From a checkpoint of a small class-conditioned image diffusion model: arch unet, 12.9 epochs.
Rows from block 15 of a small class-conditioned image diffusion model, named by matrix and row number. Rows with one number belong to one channel. Each number is 200 + 40 x the weight over its row's rms, rounded and kept within 0 to 999. All counts start at 0.
After each channel's rows are labels from the 100 images, of 14848 (inputs lightly noised), where the channel reaches its highest value: "patch colour" is the nearest of a few named colours to the mean colour under the peak. Only what is clearly more common there than usual is listed. The data: photos of arthropod specimens (BIOSCAN-5M). In brackets: how many of the 100.
# convs0: first 3x3 conv (model.decb.0.2.convs.0.weight, 128x128x3x3, each kernel summed), inputs 0-63
# convs1: second 3x3 conv (model.decb.0.2.convs.1.weight, 128x128x3x3, transposed, each kernel summed), outputs 0-63

convs0.87,148,206,243,148,204,108,188,152,210,235,213,152,185,223,192,181,139,188,186,220,177,153,242,198,181,158,123,155,169,208,259,214,210,178,214,242,166,227,132,159,98,152,176,179,193,260,115,234,165,167,285,95,132,212,160,252,213,197,254,223,199,219,160,141
convs1.87,167,223,194,256,224,221,178,119,140,187,298,188,266,199,187,163,272,187,173,138,249,138,195,218,167,235,191,178,205,200,170,143,200,191,234,143,216,177,167,192,252,165,147,234,192,218,192,239,199,195,226,153,175,196,210,220,151,148,234,180,201,209,232,153
patch colour: pink (92)

convs0.4,300,245,204,179,218,121,229,146,163,215,191,150,219,199,175,208,170,221,207,188,238,206,216,179,152,131,204,206,224,182,238,233,179,156,209,63,190,210,122,191,118,272,199,217,173,201,219,171,144,191,224,160,156,196,153,149,185,123,178,229,202,196,161,181
convs1.4,136,195,211,126,292,244,171,251,210,172,156,156,236,241,259,215,224,169,198,197,254,174,171,222,238,215,280,164,155,195,202,178,193,240,227,193,182,261,204,231,217,203,185,206,183,267,182,207,294,170,249,225,262,185,251,300,244,206,205,120,249,100,243,197
patch colour: grey (27)

convs0.13,145,211,134,180,203,223,148,198,221,198,202,197,200,166,255,138,184,163,184,216,208,128,159,208,244,165,110,167,210,192,248,195,163,216,210,213,180,187,153,121,181,141,178,150,151,226,136,99,156,187,248,189,144,184,164,301,150,190,199,169,234,163,220,228
convs1.13,200,159,191,256,268,249,225,278,228,153,230,222,209,228,138,236,252,259,195,226,206,208,188,155,233,229,264,217,165,175,199,169,251,187,235,157,151,162,276,269,198,253,225,125,282,218,206,219,158,225,154,281,186,190,186,215,136,331,149,175,232,194,173,176
patch colour: grey (37)

convs0.27,255,141,156,182,156,227,171,129,174,231,136,135,170,219,219,197,174,183,149,174,151,155,165,250,187,168,173,198,165,184,194,157,232,203,166,120,205,136,127,157,168,191,166,242,175,245,265,194,200,202,197,224,212,196,172,109,122,222,149,196,249,196,130,137
convs1.27,150,212,187,208,213,288,228,262,220,236,231,201,257,202,266,265,89,171,241,272,223,259,232,154,165,213,184,199,235,162,159,214,201,212,199,252,247,212,180,249,152,191,236,220,162,196,182,235,213,200,135,173,172,212,202,165,185,188,274,288,212,214,243,213
patch colour: white (63)

convs0.98,214,145,162,154,161,272,212,222,193,235,168,235,177,190,162,183,172,159,162,202,154,166,175,180,239,244,219,184,207,203,208,162,205,202,166,169,206,152,196,161,254,211,171,158,251,218,248,171,294,166,168,288,219,160,156,156,157,164,186,145,277,161,191,294
convs1.98,125,124,170,176,204,268,252,267,221,145,235,209,157,205,182,134,247,145,188,230,227,238,247,274,199,253,146,239,217,217,165,173,227,197,155,195,230,203,240,224,247,167,173,182,163,194,215,106,124,242,165,197,119,161,188,247,211,149,187,188,205,81,201,217
patch colour: grey (34)

convs0.36,253,178,238,248,203,168,180,104,190,152,182,251,210,222,194,216,196,191,200,140,196,259,200,175,164,148,189,164,220,219,206,201,193,163,180,128,211,210,194,223,151,215,203,246,183,216,136,271,154,188,218,208,193,253,196,176,223,207,184,195,175,197,185,184
convs1.36,155,222,215,266,192,188,203,250,217,224,150,149,182,254,205,171,191,282,165,227,227,196,175,264,238,164,250,177,145,209,196,228,198,174,214,313,165,207,182,179,201,191,205,140,219,185,228,180,215,274,160,181,261,200,148,231,193,221,263,179,79,101,260,219
patch colour: white (81)

convs0.44,203,194,196,211,194,140,212,174,172,161,216,149,205,190,246,143,154,208,236,180,101,166,204,221,254,139,154,69,199,132,174,191,93,198,223,124,212,228,236,227,208,153,184,206,139,197,166,194,183,177,226,165,147,237,153,239,178,202,165,194,145,176,158,192
convs1.44,210,196,121,220,208,224,185,201,210,184,219,124,166,178,249,253,213,194,144,162,275,166,255,263,173,183,170,145,295,228,295,157,182,274,202,279,241,257,213,149,184,171,230,201,238,162,233,164,155,258,229,125,183,241,233,212,165,154,218,232,243,263,227,273
patch colour: white (60)

convs0.23,218,199,177,198,183,204,230,144,210,182,173,219,215,146,181,173,139,163,175,150,199,244,128,171,127,196,149,216,213,188,129,158,209,218,198,151,165,179,139,225,235,76,189,207,147,212,124,179,142,190,184,186,160,153,132,168,237,168,196,227,201,173,248,169
convs1.23,271,196,200,209,176,209,219,196,189,223,185,197,197,222,247,197,195,199,191,197,159,211,150,161,194,106,206,256,226,224,196,141,231,230,168,249,146,229,194,153,172,202,243,176,115,196,208,263,169,235,134,228,236,169,222,158,184,129,162,180,159,222,209,346
patch colour: white (86)

convs0.10,120,195,185,194,194,181,264,185,150,203,191,51,180,214,138,191,135,207,230,214,210,148,178,171,198,167,211,224,160,158,160,165,215,164,171,80,160,217,159,161,195,168,227,182,198,199,205,274,146,189,212,73,186,248,165,175,159,173,162,192,153,165,185,132
convs1.10,214,171,136,255,259,198,247,163,117,201,138,170,243,131,175,191,288,189,250,215,268,261,192,228,214,239,246,179,185,188,214,196,197,136,247,273,199,192,158,207,255,181,167,184,180,259,122,203,251,231,198,262,190,199,241,207,161,151,195,144,241,179,224,239
patch colour: grey (28)

convs0.56,261,172,202,147,217,254,122,238,238,240,194,281,201,180,205,296,143,204,155,177,263,170,242,199,210,227,116,255,242,177,149,209,170,258,220,159,146,198,183,242,200,175,132,185,247,214,192,185,204,192,169,183,207,150,165,95,208,183,208,172,167,227,190,201
convs1.56,192,260,241,187,285,200,225,232,186,196,196,162,174,202,223,125,282,205,177,218,182,197,176,148,214,196,183,132,211,179,241,148,188,232,242,246,225,154,258,199,203,236,174,122,241,273,164,243,258,267,226,215,247,226,244,277,211,243,212,185,182,172,210,224
patch colour: grey (48)

convs0.117,206,170,119,168,138,193,226,166,191,197,174,274,147,177,189,266,182,206,108,159,230,135,121,235,195,225,180,179,179,202,136,151,178,183,153,220,247,206,225,149,217,169,164,168,161,199,153,170,247,152,174,269,170,188,161,204,172,218,163,132,215,151,122,167
convs1.117,255,196,182,240,239,146,211,219,174,219,217,224,177,154,316,208,147,216,206,216,215,266,301,229,184,239,94,243,193,214,178,260,212,206,216,183,169,175,221,216,179,181,169,269,198,179,203,209,264,252,210,211,183,225,263,226,248,263,189,157,202,167,229,147
patch colour: pink (87)

convs0.37,185,151,138,185,123,271,196,184,221,195,165,234,144,181,218,229,170,202,103,165,168,141,125,168,236,266,220,174,220,216,223,144,215,185,151,168,173,141,184,182,195,202,175,155,270,209,172,199,235,172,198,272,202,187,190,203,152,182,142,147,215,176,138,215
convs1.37,164,227,187,263,252,153,238,134,142,161,140,172,213,178,245,240,152,193,221,212,223,223,261,201,190,172,250,161,236,173,138,246,194,227,178,263,224,170,245,234,161,216,171,223,204,261,141,244,245,222,249,190,120,207,250,133,207,219,145,219,286,276,176,225
patch colour: pink (91)

convs0.14,127,189,238,232,183,169,169,183,150,231,243,239,175,185,143,161,135,195,223,191,151,157,183,242,208,183,195,229,192,216,181,171,261,192,200,117,132,182,241,265,181,217,202,247,188,179,162,241,196,191,164,199,231,222,98,203,160,200,166,197,209,169,202,200
convs1.14,178,224,179,206,251,182,225,139,196,130,215,220,140,206,220,121,191,216,197,253,247,194,207,204,238,183,152,225,205,221,244,187,217,192,237,246,207,230,262,183,209,172,145,168,153,290,150,159,175,260,228,196,207,137,193,238,232,239,128,175,171,194,172,235
patch colour: pink (92)

convs0.60,161,151,190,165,155,218,186,220,204,161,144,241,152,182,134,227,173,211,115,200,155,155,149,170,240,232,219,149,175,198,204,146,215,174,133,243,228,160,205,152,193,195,196,112,199,212,214,156,213,156,181,276,214,154,192,142,167,231,147,153,208,161,128,188
convs1.60,223,232,223,219,260,202,153,217,246,254,179,149,212,225,174,259,144,174,182,235,200,206,215,168,193,173,240,188,175,127,157,247,245,140,157,213,252,179,142,235,155,195,251,238,241,217,162,239,191,161,227,186,230,227,233,145,225,203,211,174,156,148,195,245
patch colour: white (81)

convs0.99,206,229,205,181,143,233,205,117,130,205,156,198,152,160,165,171,181,185,170,203,148,223,101,195,217,202,180,140,216,175,208,133,165,199,166,251,132,185,197,182,191,141,198,180,196,143,180,145,277,232,169,264,268,194,236,129,220,159,183,217,238,237,217,122
convs1.99,170,144,215,208,149,188,156,116,180,261,194,119,239,306,131,200,182,168,180,219,233,245,122,86,160,126,234,220,218,219,239,190,193,229,133,244,253,260,171,249,217,219,221,168,252,208,249,210,258,230,179,255,226,158,207,260,196,212,186,185,164,236,239,268
patch colour: grey (52)

convs0.73,258,176,154,227,170,139,130,244,205,153,203,128,175,157,178,209,235,172,199,204,200,151,173,201,158,241,199,140,168,174,180,196,200,199,197,205,102,179,229,248,239,114,154,139,285,183,120,182,133,211,217,170,237,181,225,266,186,235,181,210,187,245,192,120
convs1.73,174,181,253,161,163,237,213,186,151,190,196,126,194,231,163,179,184,197,185,198,155,239,216,163,230,113,175,167,183,199,240,197,223,261,176,257,178,212,177,178,223,211,130,183,158,188,191,264,198,247,201,283,177,259,141,147,186,201,168,217,183,203,160,276
patch colour: grey (35)

convs0.2,275,224,199,233,165,90,132,208,157,226,220,215,206,214,242,193,171,221,169,232,208,187,189,240,195,126,101,156,193,164,246,191,226,225,241,216,165,212,213,130,163,150,202,190,131,232,170,188,136,134,184,193,205,238,172,187,167,230,196,152,119,205,261,148
convs1.2,224,201,136,178,231,291,222,205,283,152,147,230,231,163,280,220,182,218,276,205,241,195,190,156,224,231,281,235,140,165,200,222,237,208,227,146,206,187,196,170,243,262,161,165,193,209,231,152,183,272,288,201,193,221,123,210,262,164,245,209,269,164,246,259
patch colour: grey (25)

convs0.70,152,131,190,189,195,148,172,163,210,260,148,176,195,213,166,138,117,161,151,228,207,139,163,125,144,169,108,176,163,141,142,142,158,211,185,164,276,229,241,142,211,183,248,280,174,185,166,174,191,163,217,228,129,156,166,168,177,128,208,174,180,189,165,196
convs1.70,182,192,247,240,208,183,211,245,178,207,278,224,142,251,218,179,226,155,217,229,188,261,169,196,222,189,251,172,189,229,128,112,191,128,280,187,276,174,222,209,187,89,181,260,157,244,146,208,211,170,122,126,173,210,303,232,219,199,221,209,172,194,236,178
patch colour: grey (54)

convs0.0,250,192,201,187,197,90,157,220,185,193,276,130,211,241,241,135,136,186,257,232,207,173,195,273,204,136,183,192,202,162,187,212,184,196,200,127,182,179,188,225,191,151,197,188,132,233,183,177,87,137,247,175,185,220,180,197,182,259,212,178,166,161,158,178
convs1.0,197,206,139,205,220,231,99,179,273,161,199,311,217,206,203,219,221,207,204,196,246,151,168,201,223,219,237,194,227,185,222,121,189,112,293,165,156,177,225,202,158,191,180,189,198,211,175,192,210,213,272,212,236,171,135,196,214,149,236,241,202,154,191,230
patch colour: grey (29)

convs0.39,164,156,233,190,225,189,141,192,125,209,257,220,203,168,190,152,206,209,201,207,186,187,202,217,143,118,176,123,126,134,153,193,169,183,248,128,227,162,164,164,161,211,228,214,125,207,157,195,164,183,253,214,168,193,155,193,125,238,218,223,153,184,221,156
convs1.39,195,245,184,259,237,187,205,214,182,167,249,223,223,192,181,125,171,192,168,279,181,123,199,227,222,166,260,228,174,251,158,206,201,158,216,213,220,173,238,181,183,197,129,219,141,249,173,219,211,208,203,167,260,125,180,171,86,176,187,196,259,209,142,164
patch colour: grey (43)

convs0.113,137,207,202,169,206,200,121,144,200,268,218,206,137,210,176,204,198,226,167,158,185,163,172,216,272,242,182,160,184,62,226,230,140,200,211,243,220,176,219,231,132,126,214,200,147,217,221,270,203,226,209,186,127,189,248,200,179,167,152,163,163,213,226,208
convs1.113,204,213,209,216,266,211,193,232,263,246,198,176,258,197,208,257,286,190,188,234,147,193,260,173,169,257,151,174,201,125,121,192,266,168,146,134,230,154,220,196,185,259,135,186,181,194,151,106,206,163,206,248,230,223,167,242,196,208,227,239,222,259,236,131
patch colour: pink (87)

convs0.52,181,208,157,182,172,189,214,230,215,256,204,256,185,199,255,220,156,174,168,239,158,128,204,184,181,250,112,209,227,268,243,194,256,207,186,144,163,176,226,180,264,182,179,176,123,175,186,192,147,225,208,265,153,151,186,193,145,171,235,226,228,224,199,219
convs1.52,205,225,204,239,245,207,230,211,225,182,211,210,129,220,167,172,236,114,160,247,191,185,152,182,149,136,246,212,196,221,237,151,255,219,275,220,240,262,182,242,170,151,214,222,206,188,195,183,203,197,229,166,187,200,268,232,259,162,193,180,179,174,193,168
patch colour: grey (31)

convs0.1,144,223,225,157,199,248,128,165,197,229,183,245,231,163,223,207,203,209,187,222,237,176,223,136,216,121,178,222,171,165,144,182,213,207,202,239,261,146,178,263,117,214,206,205,204,186,232,185,160,226,156,209,134,170,262,166,153,173,108,177,160,153,195,178
convs1.1,219,275,209,179,294,150,204,242,166,165,225,209,171,256,229,139,210,260,168,145,146,186,144,210,223,169,230,250,205,181,247,195,167,179,180,226,188,227,208,210,236,251,156,158,217,266,238,153,280,204,301,262,240,209,168,253,189,223,253,189,270,201,229,165
patch colour: grey (32)

convs0.107,284,219,189,193,161,205,182,128,203,193,204,95,227,254,189,105,138,85,181,223,176,160,166,206,156,145,105,153,136,200,196,192,147,231,206,225,191,184,164,170,181,214,218,175,215,165,166,142,196,237,192,291,225,225,258,212,177,140,240,190,129,173,232,181
convs1.107,190,176,189,207,112,234,188,239,162,215,247,207,192,241,174,244,209,244,118,138,223,200,243,187,181,242,233,248,173,196,186,162,243,176,171,182,194,239,178,221,209,203,246,213,159,164,230,214,188,213,208,133,242,153,275,126,196,182,235,207,176,202,178,235
patch colour: grey (49)

convs0.97,200,144,149,152,169,202,143,127,227,222,218,210,182,179,163,145,170,145,178,221,166,140,160,168,195,216,167,159,173,192,135,169,205,131,187,126,166,129,213,174,214,156,172,166,182,170,140,163,161,206,201,275,217,176,115,219,159,229,176,175,213,178,159,198
convs1.97,146,191,163,154,169,245,197,154,202,215,177,223,151,181,154,189,155,195,214,237,254,224,201,151,177,241,273,175,238,216,174,169,146,214,142,244,210,179,175,206,201,189,158,253,229,220,188,205,195,208,203,285,219,246,150,127,211,218,164,212,161,228,168,251
patch colour: grey (36)

convs0.92,209,140,173,181,161,219,211,208,170,194,148,159,195,195,155,213,191,199,205,164,200,233,148,217,132,165,202,209,160,158,191,178,137,252,189,244,205,217,246,119,179,215,207,224,219,225,164,204,242,234,230,216,150,184,295,237,210,152,235,150,198,172,102,180
convs1.92,241,222,167,206,200,257,174,242,149,189,230,181,121,252,212,210,139,122,112,113,213,192,182,209,201,166,213,199,256,173,204,275,201,206,194,259,151,135,185,269,235,142,138,178,150,231,265,143,184,204,175,152,220,186,202,271,220,272,190,207,144,123,191,241
patch colour: white (83)

convs0.15,257,177,210,204,192,105,188,197,200,172,233,184,208,181,167,84,173,174,225,235,270,206,191,208,158,178,240,186,220,229,191,208,188,200,195,125,230,169,235,172,151,147,157,238,131,173,277,229,89,140,144,260,204,171,139,224,201,155,185,200,159,191,266,230
convs1.15,138,241,164,185,302,247,164,162,192,112,241,288,193,116,199,233,135,207,203,211,250,202,211,167,272,171,219,249,205,227,199,148,254,151,285,214,152,168,209,146,195,244,171,259,215,162,206,138,241,268,233,181,186,178,154,183,236,194,229,84,201,156,189,150
patch colour: grey (32)

convs0.48,184,167,158,180,203,223,176,217,169,199,192,233,235,210,225,142,246,193,190,199,239,218,135,170,213,280,187,195,209,252,190,182,255,176,197,215,233,208,295,120,154,181,192,200,141,227,73,174,219,234,158,197,175,211,159,178,175,236,196,224,242,236,161,222
convs1.48,140,260,184,158,146,154,189,226,177,212,117,220,216,163,180,178,163,218,229,194,152,193,195,229,198,250,318,109,233,214,216,202,193,107,260,241,173,142,156,259,291,192,166,207,206,162,251,172,205,201,191,135,166,158,206,159,181,165,225,215,227,171,252,246
patch colour: pink (89)

convs0.109,171,198,293,134,171,227,208,198,194,265,198,173,230,179,241,292,209,191,250,149,210,176,164,174,98,191,153,167,233,225,191,205,238,224,147,187,166,213,209,206,252,187,220,278,119,196,200,268,186,199,151,209,196,252,147,216,153,150,244,186,158,160,228,209
convs1.109,222,239,216,144,222,105,224,189,162,164,232,189,210,188,221,235,188,178,158,190,269,182,120,128,261,189,196,214,257,222,161,155,213,125,211,219,221,230,161,145,228,220,274,179,185,145,201,189,155,276,157,121,251,200,270,238,210,227,232,199,190,198,203,184
patch colour: grey (45)

convs0.71,215,204,169,200,170,217,175,223,206,194,161,268,177,185,209,237,146,169,137,239,166,119,149,165,236,215,197,185,168,138,212,154,164,159,200,221,142,230,171,200,207,184,210,169,146,198,142,218,196,142,166,221,149,177,181,275,223,139,138,176,185,149,170,204
convs1.71,201,236,156,184,260,169,233,162,122,177,159,138,239,278,169,214,162,224,128,174,272,228,255,155,205,203,203,243,225,219,233,182,242,219,205,132,208,142,241,265,218,254,168,209,226,245,177,175,188,192,199,242,233,196,143,162,212,249,208,153,211,217,189,182
patch colour: pink (95)

convs0.81,190,254,229,181,195,175,197,187,182,204,162,96,182,249,229,239,201,230,222,154,241,213,190,218,220,112,191,189,218,235,268,225,234,210,181,232,236,227,167,239,240,275,238,184,192,169,246,199,157,252,241,155,207,258,217,203,199,201,212,252,181,232,132,154
convs1.81,218,169,194,164,212,203,149,194,153,191,269,250,248,184,226,285,197,168,141,188,226,168,114,206,246,269,256,172,147,197,154,223,164,216,245,174,201,163,192,216,197,153,234,168,202,199,189,205,205,227,230,143,238,156,230,138,182,186,250,183,189,161,224,214
patch colour: grey (35)

convs0.108,190,192,178,218,199,227,247,188,176,109,158,169,185,226,218,261,131,205,198,191,173,151,207,214,157,240,166,190,136,217,194,168,185,116,197,228,194,177,202,180,242,172,174,175,227,170,211,159,205,72,209,221,59,184,203,242,241,157,208,186,239,190,157,206
convs1.108,212,229,149,168,170,244,153,144,229,241,188,166,227,275,234,231,208,198,178,183,182,212,85,150,165,212,235,157,197,186,197,165,275,258,220,112,243,212,247,212,262,139,184,218,260,173,160,196,248,242,215,163,238,186,243,180,171,235,180,130,177,162,199,217
patch colour: grey (56)