Rows from block 20 of a small class-conditioned image diffusion model, named by matrix and row number. Rows with one number belong to one channel. Each number is 128 + 24 x the weight over its row's rms, rounded and kept within 0 to 255. All counts start at 0.
Before each channel's rows are labels from the 100 images, of 14848 (inputs lightly noised), where the channel reaches its highest value: "responds to" is what is common among them; "colour at peak" is the nearest of a few named colours to the mean colour under the peak. Only what is clearly more common there than usual is listed. The data: photos of arthropod specimens (BIOSCAN-5M).
# convs0: first 3x3 conv (model.decb.2.0.convs.0.weight, 64x128x3x3, each kernel summed), inputs 0-127
# convs1: second 3x3 conv (model.decb.2.0.convs.1.weight, 64x64x3x3, transposed, each kernel summed), outputs 0-63

responds to: order Hymenoptera
colour at peak: brown; black
convs0.46 [127 122 125 116 144 120 145 123 128 132 121 118 129 136 131 104 143 132 145 103 131 108 123 137 125 126 122 139 104 127 118 139  88 109 153  91 126 156 118 105 121 154 143 130 114 132 129 145 107 128 128 123 151 134 119 133 131 110 128 124 127 130 146 154 130 107 110 139 123 171 130 123 127  79 119 141 133 151 158 123 105 162 134 158 109 153 116 152 122 144  92 148  87 135 117 138 132 137 106  99 152 123 124 131 126 148  89 142  60   0 125 120 103 101  66 123 118 118  82 169 110 115 120  83 110 128  87  85]
convs1.46 [160 116 114 118 125 149 153 140 125 116 132 148 119 141 130 140 131 104 153 119 116 141 125 123 135 121 149 179 183 157 155 114 128 116  98 120 124 183 149 178 107 139 110 125 200 125 125 116 102 101  92 121 122  86 134 128  96 105 172 148 145 159 150 118]

responds to: order Diptera
colour at peak: grey
convs0.25 [ 86 122  76 155 134 135 148 126  92 132 118 123  93 101 129 107 195 136  50 137 106 114 137 114 127 193 118 148 131 104 148 201  44  81 122 120  86 158 119 146 129 133  96 173 133 116 160 132 125 112 161 121 184 112 101 126 169 138 113 137  82 130 164 126 118 117 140 123 130 125 138 130 141 137 118 147 128 129 127 129 134 136 125 113 122 128 122 135 113 131 108 139 130 106 129 140 125 122 142 128 127 117 111 114 122 127 147 118 125  52 111 136 135 121 118 141 114 121 139 162 120 119 126 120 123 143 158 117]
convs1.25 [ 93 127 110 166 135 115 149 162 156 166  73 129 101 114 141 136 133 120 107 142 131 122 128 122 123 141 159 139  75 136 152 110 170 108 140 117 154 146 122 146 142  96  85 108  64 146 144 134 126 121 154 115 123 141 123 135 151  78 106 157 151  98 130 100]

responds to: order Coleoptera
colour at peak: grey
convs0.26 [149 128 125 147 141 121 119 130 130 138 120 120 144 153 115 146 111 128 176 159 158 131 131 157 114 144 135 141 123 109 129 149 157  94 164 138 155 104 109 117 121 157  47  93 134 128 110 108 112  81 128 137 148 123 130 119 108 117 112 129 135 100 128 137 132  95 113  88 159 138 101  85 126  94 104 103 103 164  58 140 135 120 163 140 100 124 126  85  88  87 139 166  97  89 104 131 125 162  89 113 107 103 123 133 102 134 143 162 126 149  97 122 121 109 139  84 113 121 128 156 133 134  97  83 135  87 163 140]
convs1.26 [149 112 149  94 124 126 155 173  84 148 116 147 150 143 123 151  95  98 168 126 122 107 117 145 128 108 136 124 158  98 148 155 128  98 117 128 125 123 120 151 150 101 141  82 108 115 117 161 110 188 116 148 128 135 166 132 107  79 154 135 170 121 134 166]

responds to: order Hemiptera
colour at peak: grey
convs0.38 [123 144 146 126 159 134 156 154  90 133 128 132 107 156 128 153 122 121  91 120 112 126 107 162 133 156 141 117 152 122 126 156  95 115  77 142 116 111 131 118 136 150 202 106 117 149 154 171 100 139 147 131 149 159  78 137 108 126 124 131 127 142 135 154 137  96 124 137 133 151 135 125 105 145 125 121 114 196 134 110 138 132 115 169 127 120 106 169 112 187 104 142 132 156 134 120 113 125 130 145 140 125 106  89 108 125 121 137 133  41 131  97 137 151 158 129 115 137 165 116 119 132 133 135 118 207 155 155]
convs1.38 [ 99 145 148 104 126 145 142 125 103 197 117 117 134 117 154 169 142 139 171  97 148 131 158 142  89 113 124 120 103  77 151 152 151  88 123 127 150 103 155 120 106  91 119 127 111 125 162 151 130 111 110 147 151 104 104 176 136 104 116 122 144 144 149 150]

responds to: order Coleoptera
colour at peak: grey
convs0.49 [110 122 113 150 131 117 112 145 139  91 114 126 108 142  82 186 139 142 123  91 102 122 114 153 116  94 142  92 136 117 157 108 111  68 115 133 154 140 100 122 124 141 120  83 111 135 158 140 123 108  99 124 131 143 149 135 120 113 145 121 134 135 162 103 124 110 118 146 119 146 146 135 119 129 132  94  97 194 125 144 105 114 129  94 122  91 140 143 142 150  75 151  95 141 150  95 176 138 103 114 129 119 140  88 135 145 114 139 118 160  74 125 116 127  63 121 100 116  47 165 119 129 120 113 139 124 150 129]
convs1.49 [122 100  83 150 141 121 155 172 136 142 114 130 128 161  97 112 105 113 193 133 120 148 133  89 145 135 148 181 135 105 121 127 108 147 118 137 126 173 134 150 141  99 146 127 144 138 140 115  88 111 104  98 140 146 120  63  82 114 142 138 112 135 125 127]

responds to: order Diptera
colour at peak: grey
convs0.23 [122 131 124 124 150 126 146 136 143 138 137 123 127  96 112 146 139 134  68  93 104  92 104 136 129 181 122 163 137 124 128 200  95  93 135 117  58 139 132 124 126  92  83 163 137 106 186 126 108 122 179 103 103 114  74 126 148 118 144 136  82 109  96 134 124 120 122  85 123 107 114 124 123 110 118 132 125 106 114 102 112  93 143 135 131 117 158 149 111 123 110 108 114 112 135 144 126 131 105 120 117 120 114  72 118 129 100 116 132  50 104 129 135 114 103 119 101 127 134 162 135 144 114 115 112 122 103 146]
convs1.23 [107 141 114 117 126 154 159  85 108 134 120 116  96 123 135 152 136 146 118 126 150 158 119 150 124 101 132  92 111 175 130 131  97  93 126 129  95 134 132 101 141 167  78 140  70  92 125 155 141  89  95 118 132 154 116 108 168 164 131 102 124 108  97 144]

responds to: order Hemiptera
colour at peak: grey; brown
convs0.5 [108 109 136 144 121 128 157 127 109  65 128 144 134 149 183 192  82 122 143 104  75 138 108 116 148 105 155  84 124 151 143 148 115 182  71  85 151 120 118 133 151 105 179 137 105 109 170 111 119 137 147 127  78 116 137 118 113 101 125 100 115 109 114 184 157 137 118 163 128 130 121 122 123 134 132 113 131 189 153 125 138 114 127 121 140 132 128 134 134 116 116 138 132 139 121 109 126  98 118 131 113 121 150 120 130 103 100 152 150 141 168 120 128 136 106 128 130 145 165  79 170 164 129 117 153 103 132 143]
convs1.5 [ 94 144  82  95 137 161 150 142 150 128 161 150 132 145 173 174  98 128 147 111 105 124 116 140  70 131 148 117  80 117 138 133 124  72 119 148 146 155 135 129 132 128  88 123 130 123 155 146 127 116 129 129  71  91 106 133 121 123 103 117 164 139 126 127]

responds to: order Coleoptera
colour at peak: white
convs0.62 [153 163 120 113 103 111 140  46 120 124 105  98 176 115 110 114 123 140 145 160 167 131 151  91  96 105 159 117 117 121 130  95 170 171 168 113 141 116 102 125  98 148 149 149 162 133 117 147 123 152  88  90  77 122 136  90 125 122 139  89 113 122 162  68 125 104 128 169 131 152 162 133 116 148 134 173 155 121 162 165 133 104 131 157 117 116 111 138 133 126 147 139 138 133 145 141 130  95 138 124 112 118 114 122 112 134 146 140 130 181 121 126  89 111 118 144 114 117 132 100 140 146 135 108 140  76 119 119]
convs1.62 [119 139  90 142 108 106 134 140 154 139 145  94  76 121  95  89 107 105  92 154 154 103 138 147 136 128 130 148 122 171  93 170  78 148 155  79  97 145 138 129 111 147 139 175 160 133 107 114 114 149 159 112 120 130 131 114 131 111 138 108 123 134 144 160]

responds to: order Hemiptera
colour at peak: grey
convs0.53 [146 154 151 123 164 108  92 148 156 118 136 118 149 163 129 152  88  91 141 102 121 128 107 116 119  79 115 146 118 125 148  89 135 135 131 196 140 128 108 124 129 147 123 113 151 124 146 152 108 150 144 122 113 111 159 133 138 118 135  80 125  89  86  77 113 131 120 155  97  87 143 127  77 134 117 136  88 146 143 166 144 131 102 112  81 133 143 156 135 134 121 126 109 175 170 159 145 122 133 136 127 168 123 107 137 154 116 154 129 159 134  92  95  74 144 103 135 124 142 134 127  98 152  74 129 103 147 106]
convs1.53 [157 126 112  95 139 136 124 150 137 109 144 127 132 167 137 101 136 121 137  80 157  98 140 171 142 112 130 142 131 105 113 195  88 114 137 161  75 158 153 161 130 167 132 177 151 102 137 124 115 118 165 128 153 138 123 128 115 129 149 110 139 157 159 122]

responds to: order Coleoptera
colour at peak: grey; black
convs0.11 [ 91 138 145 137 104 115 153 121 131 115 114 121 167 158 126 174 102 109  89 150 105 116 125 130 115 126 128 120 114 127 146 151 163 121 149 159 146  95 137 125 127 126  89 147 124 114 113 173 102 123 144 119 105 113 119 132 119 125 117 157 149 137 105 117 143 122 120 200 147 135  89 130 166 111 162 125 156 136 156 135 121 138 150 150 135 108 123  94 133 118 105 185 133 145  99 147 100 172 114 112 153 162 127 137 150 115 199  93 110 145 157  86 145 122 144  76 122 128 142 192  83 108 108 107 142 114  98 114]
convs1.11 [122 117 155 134 135 144 157 172 145 145 165 138 143 147 126 163 133 112 147  76 118 147 154 143  96 113 142 125 108 109 125 136 117  79 156 134 148 176 121 152  75 146 102 158 150 115 114 155  85  94 144 109  86 102 125 117 146 116 141 131 167 154 135 122]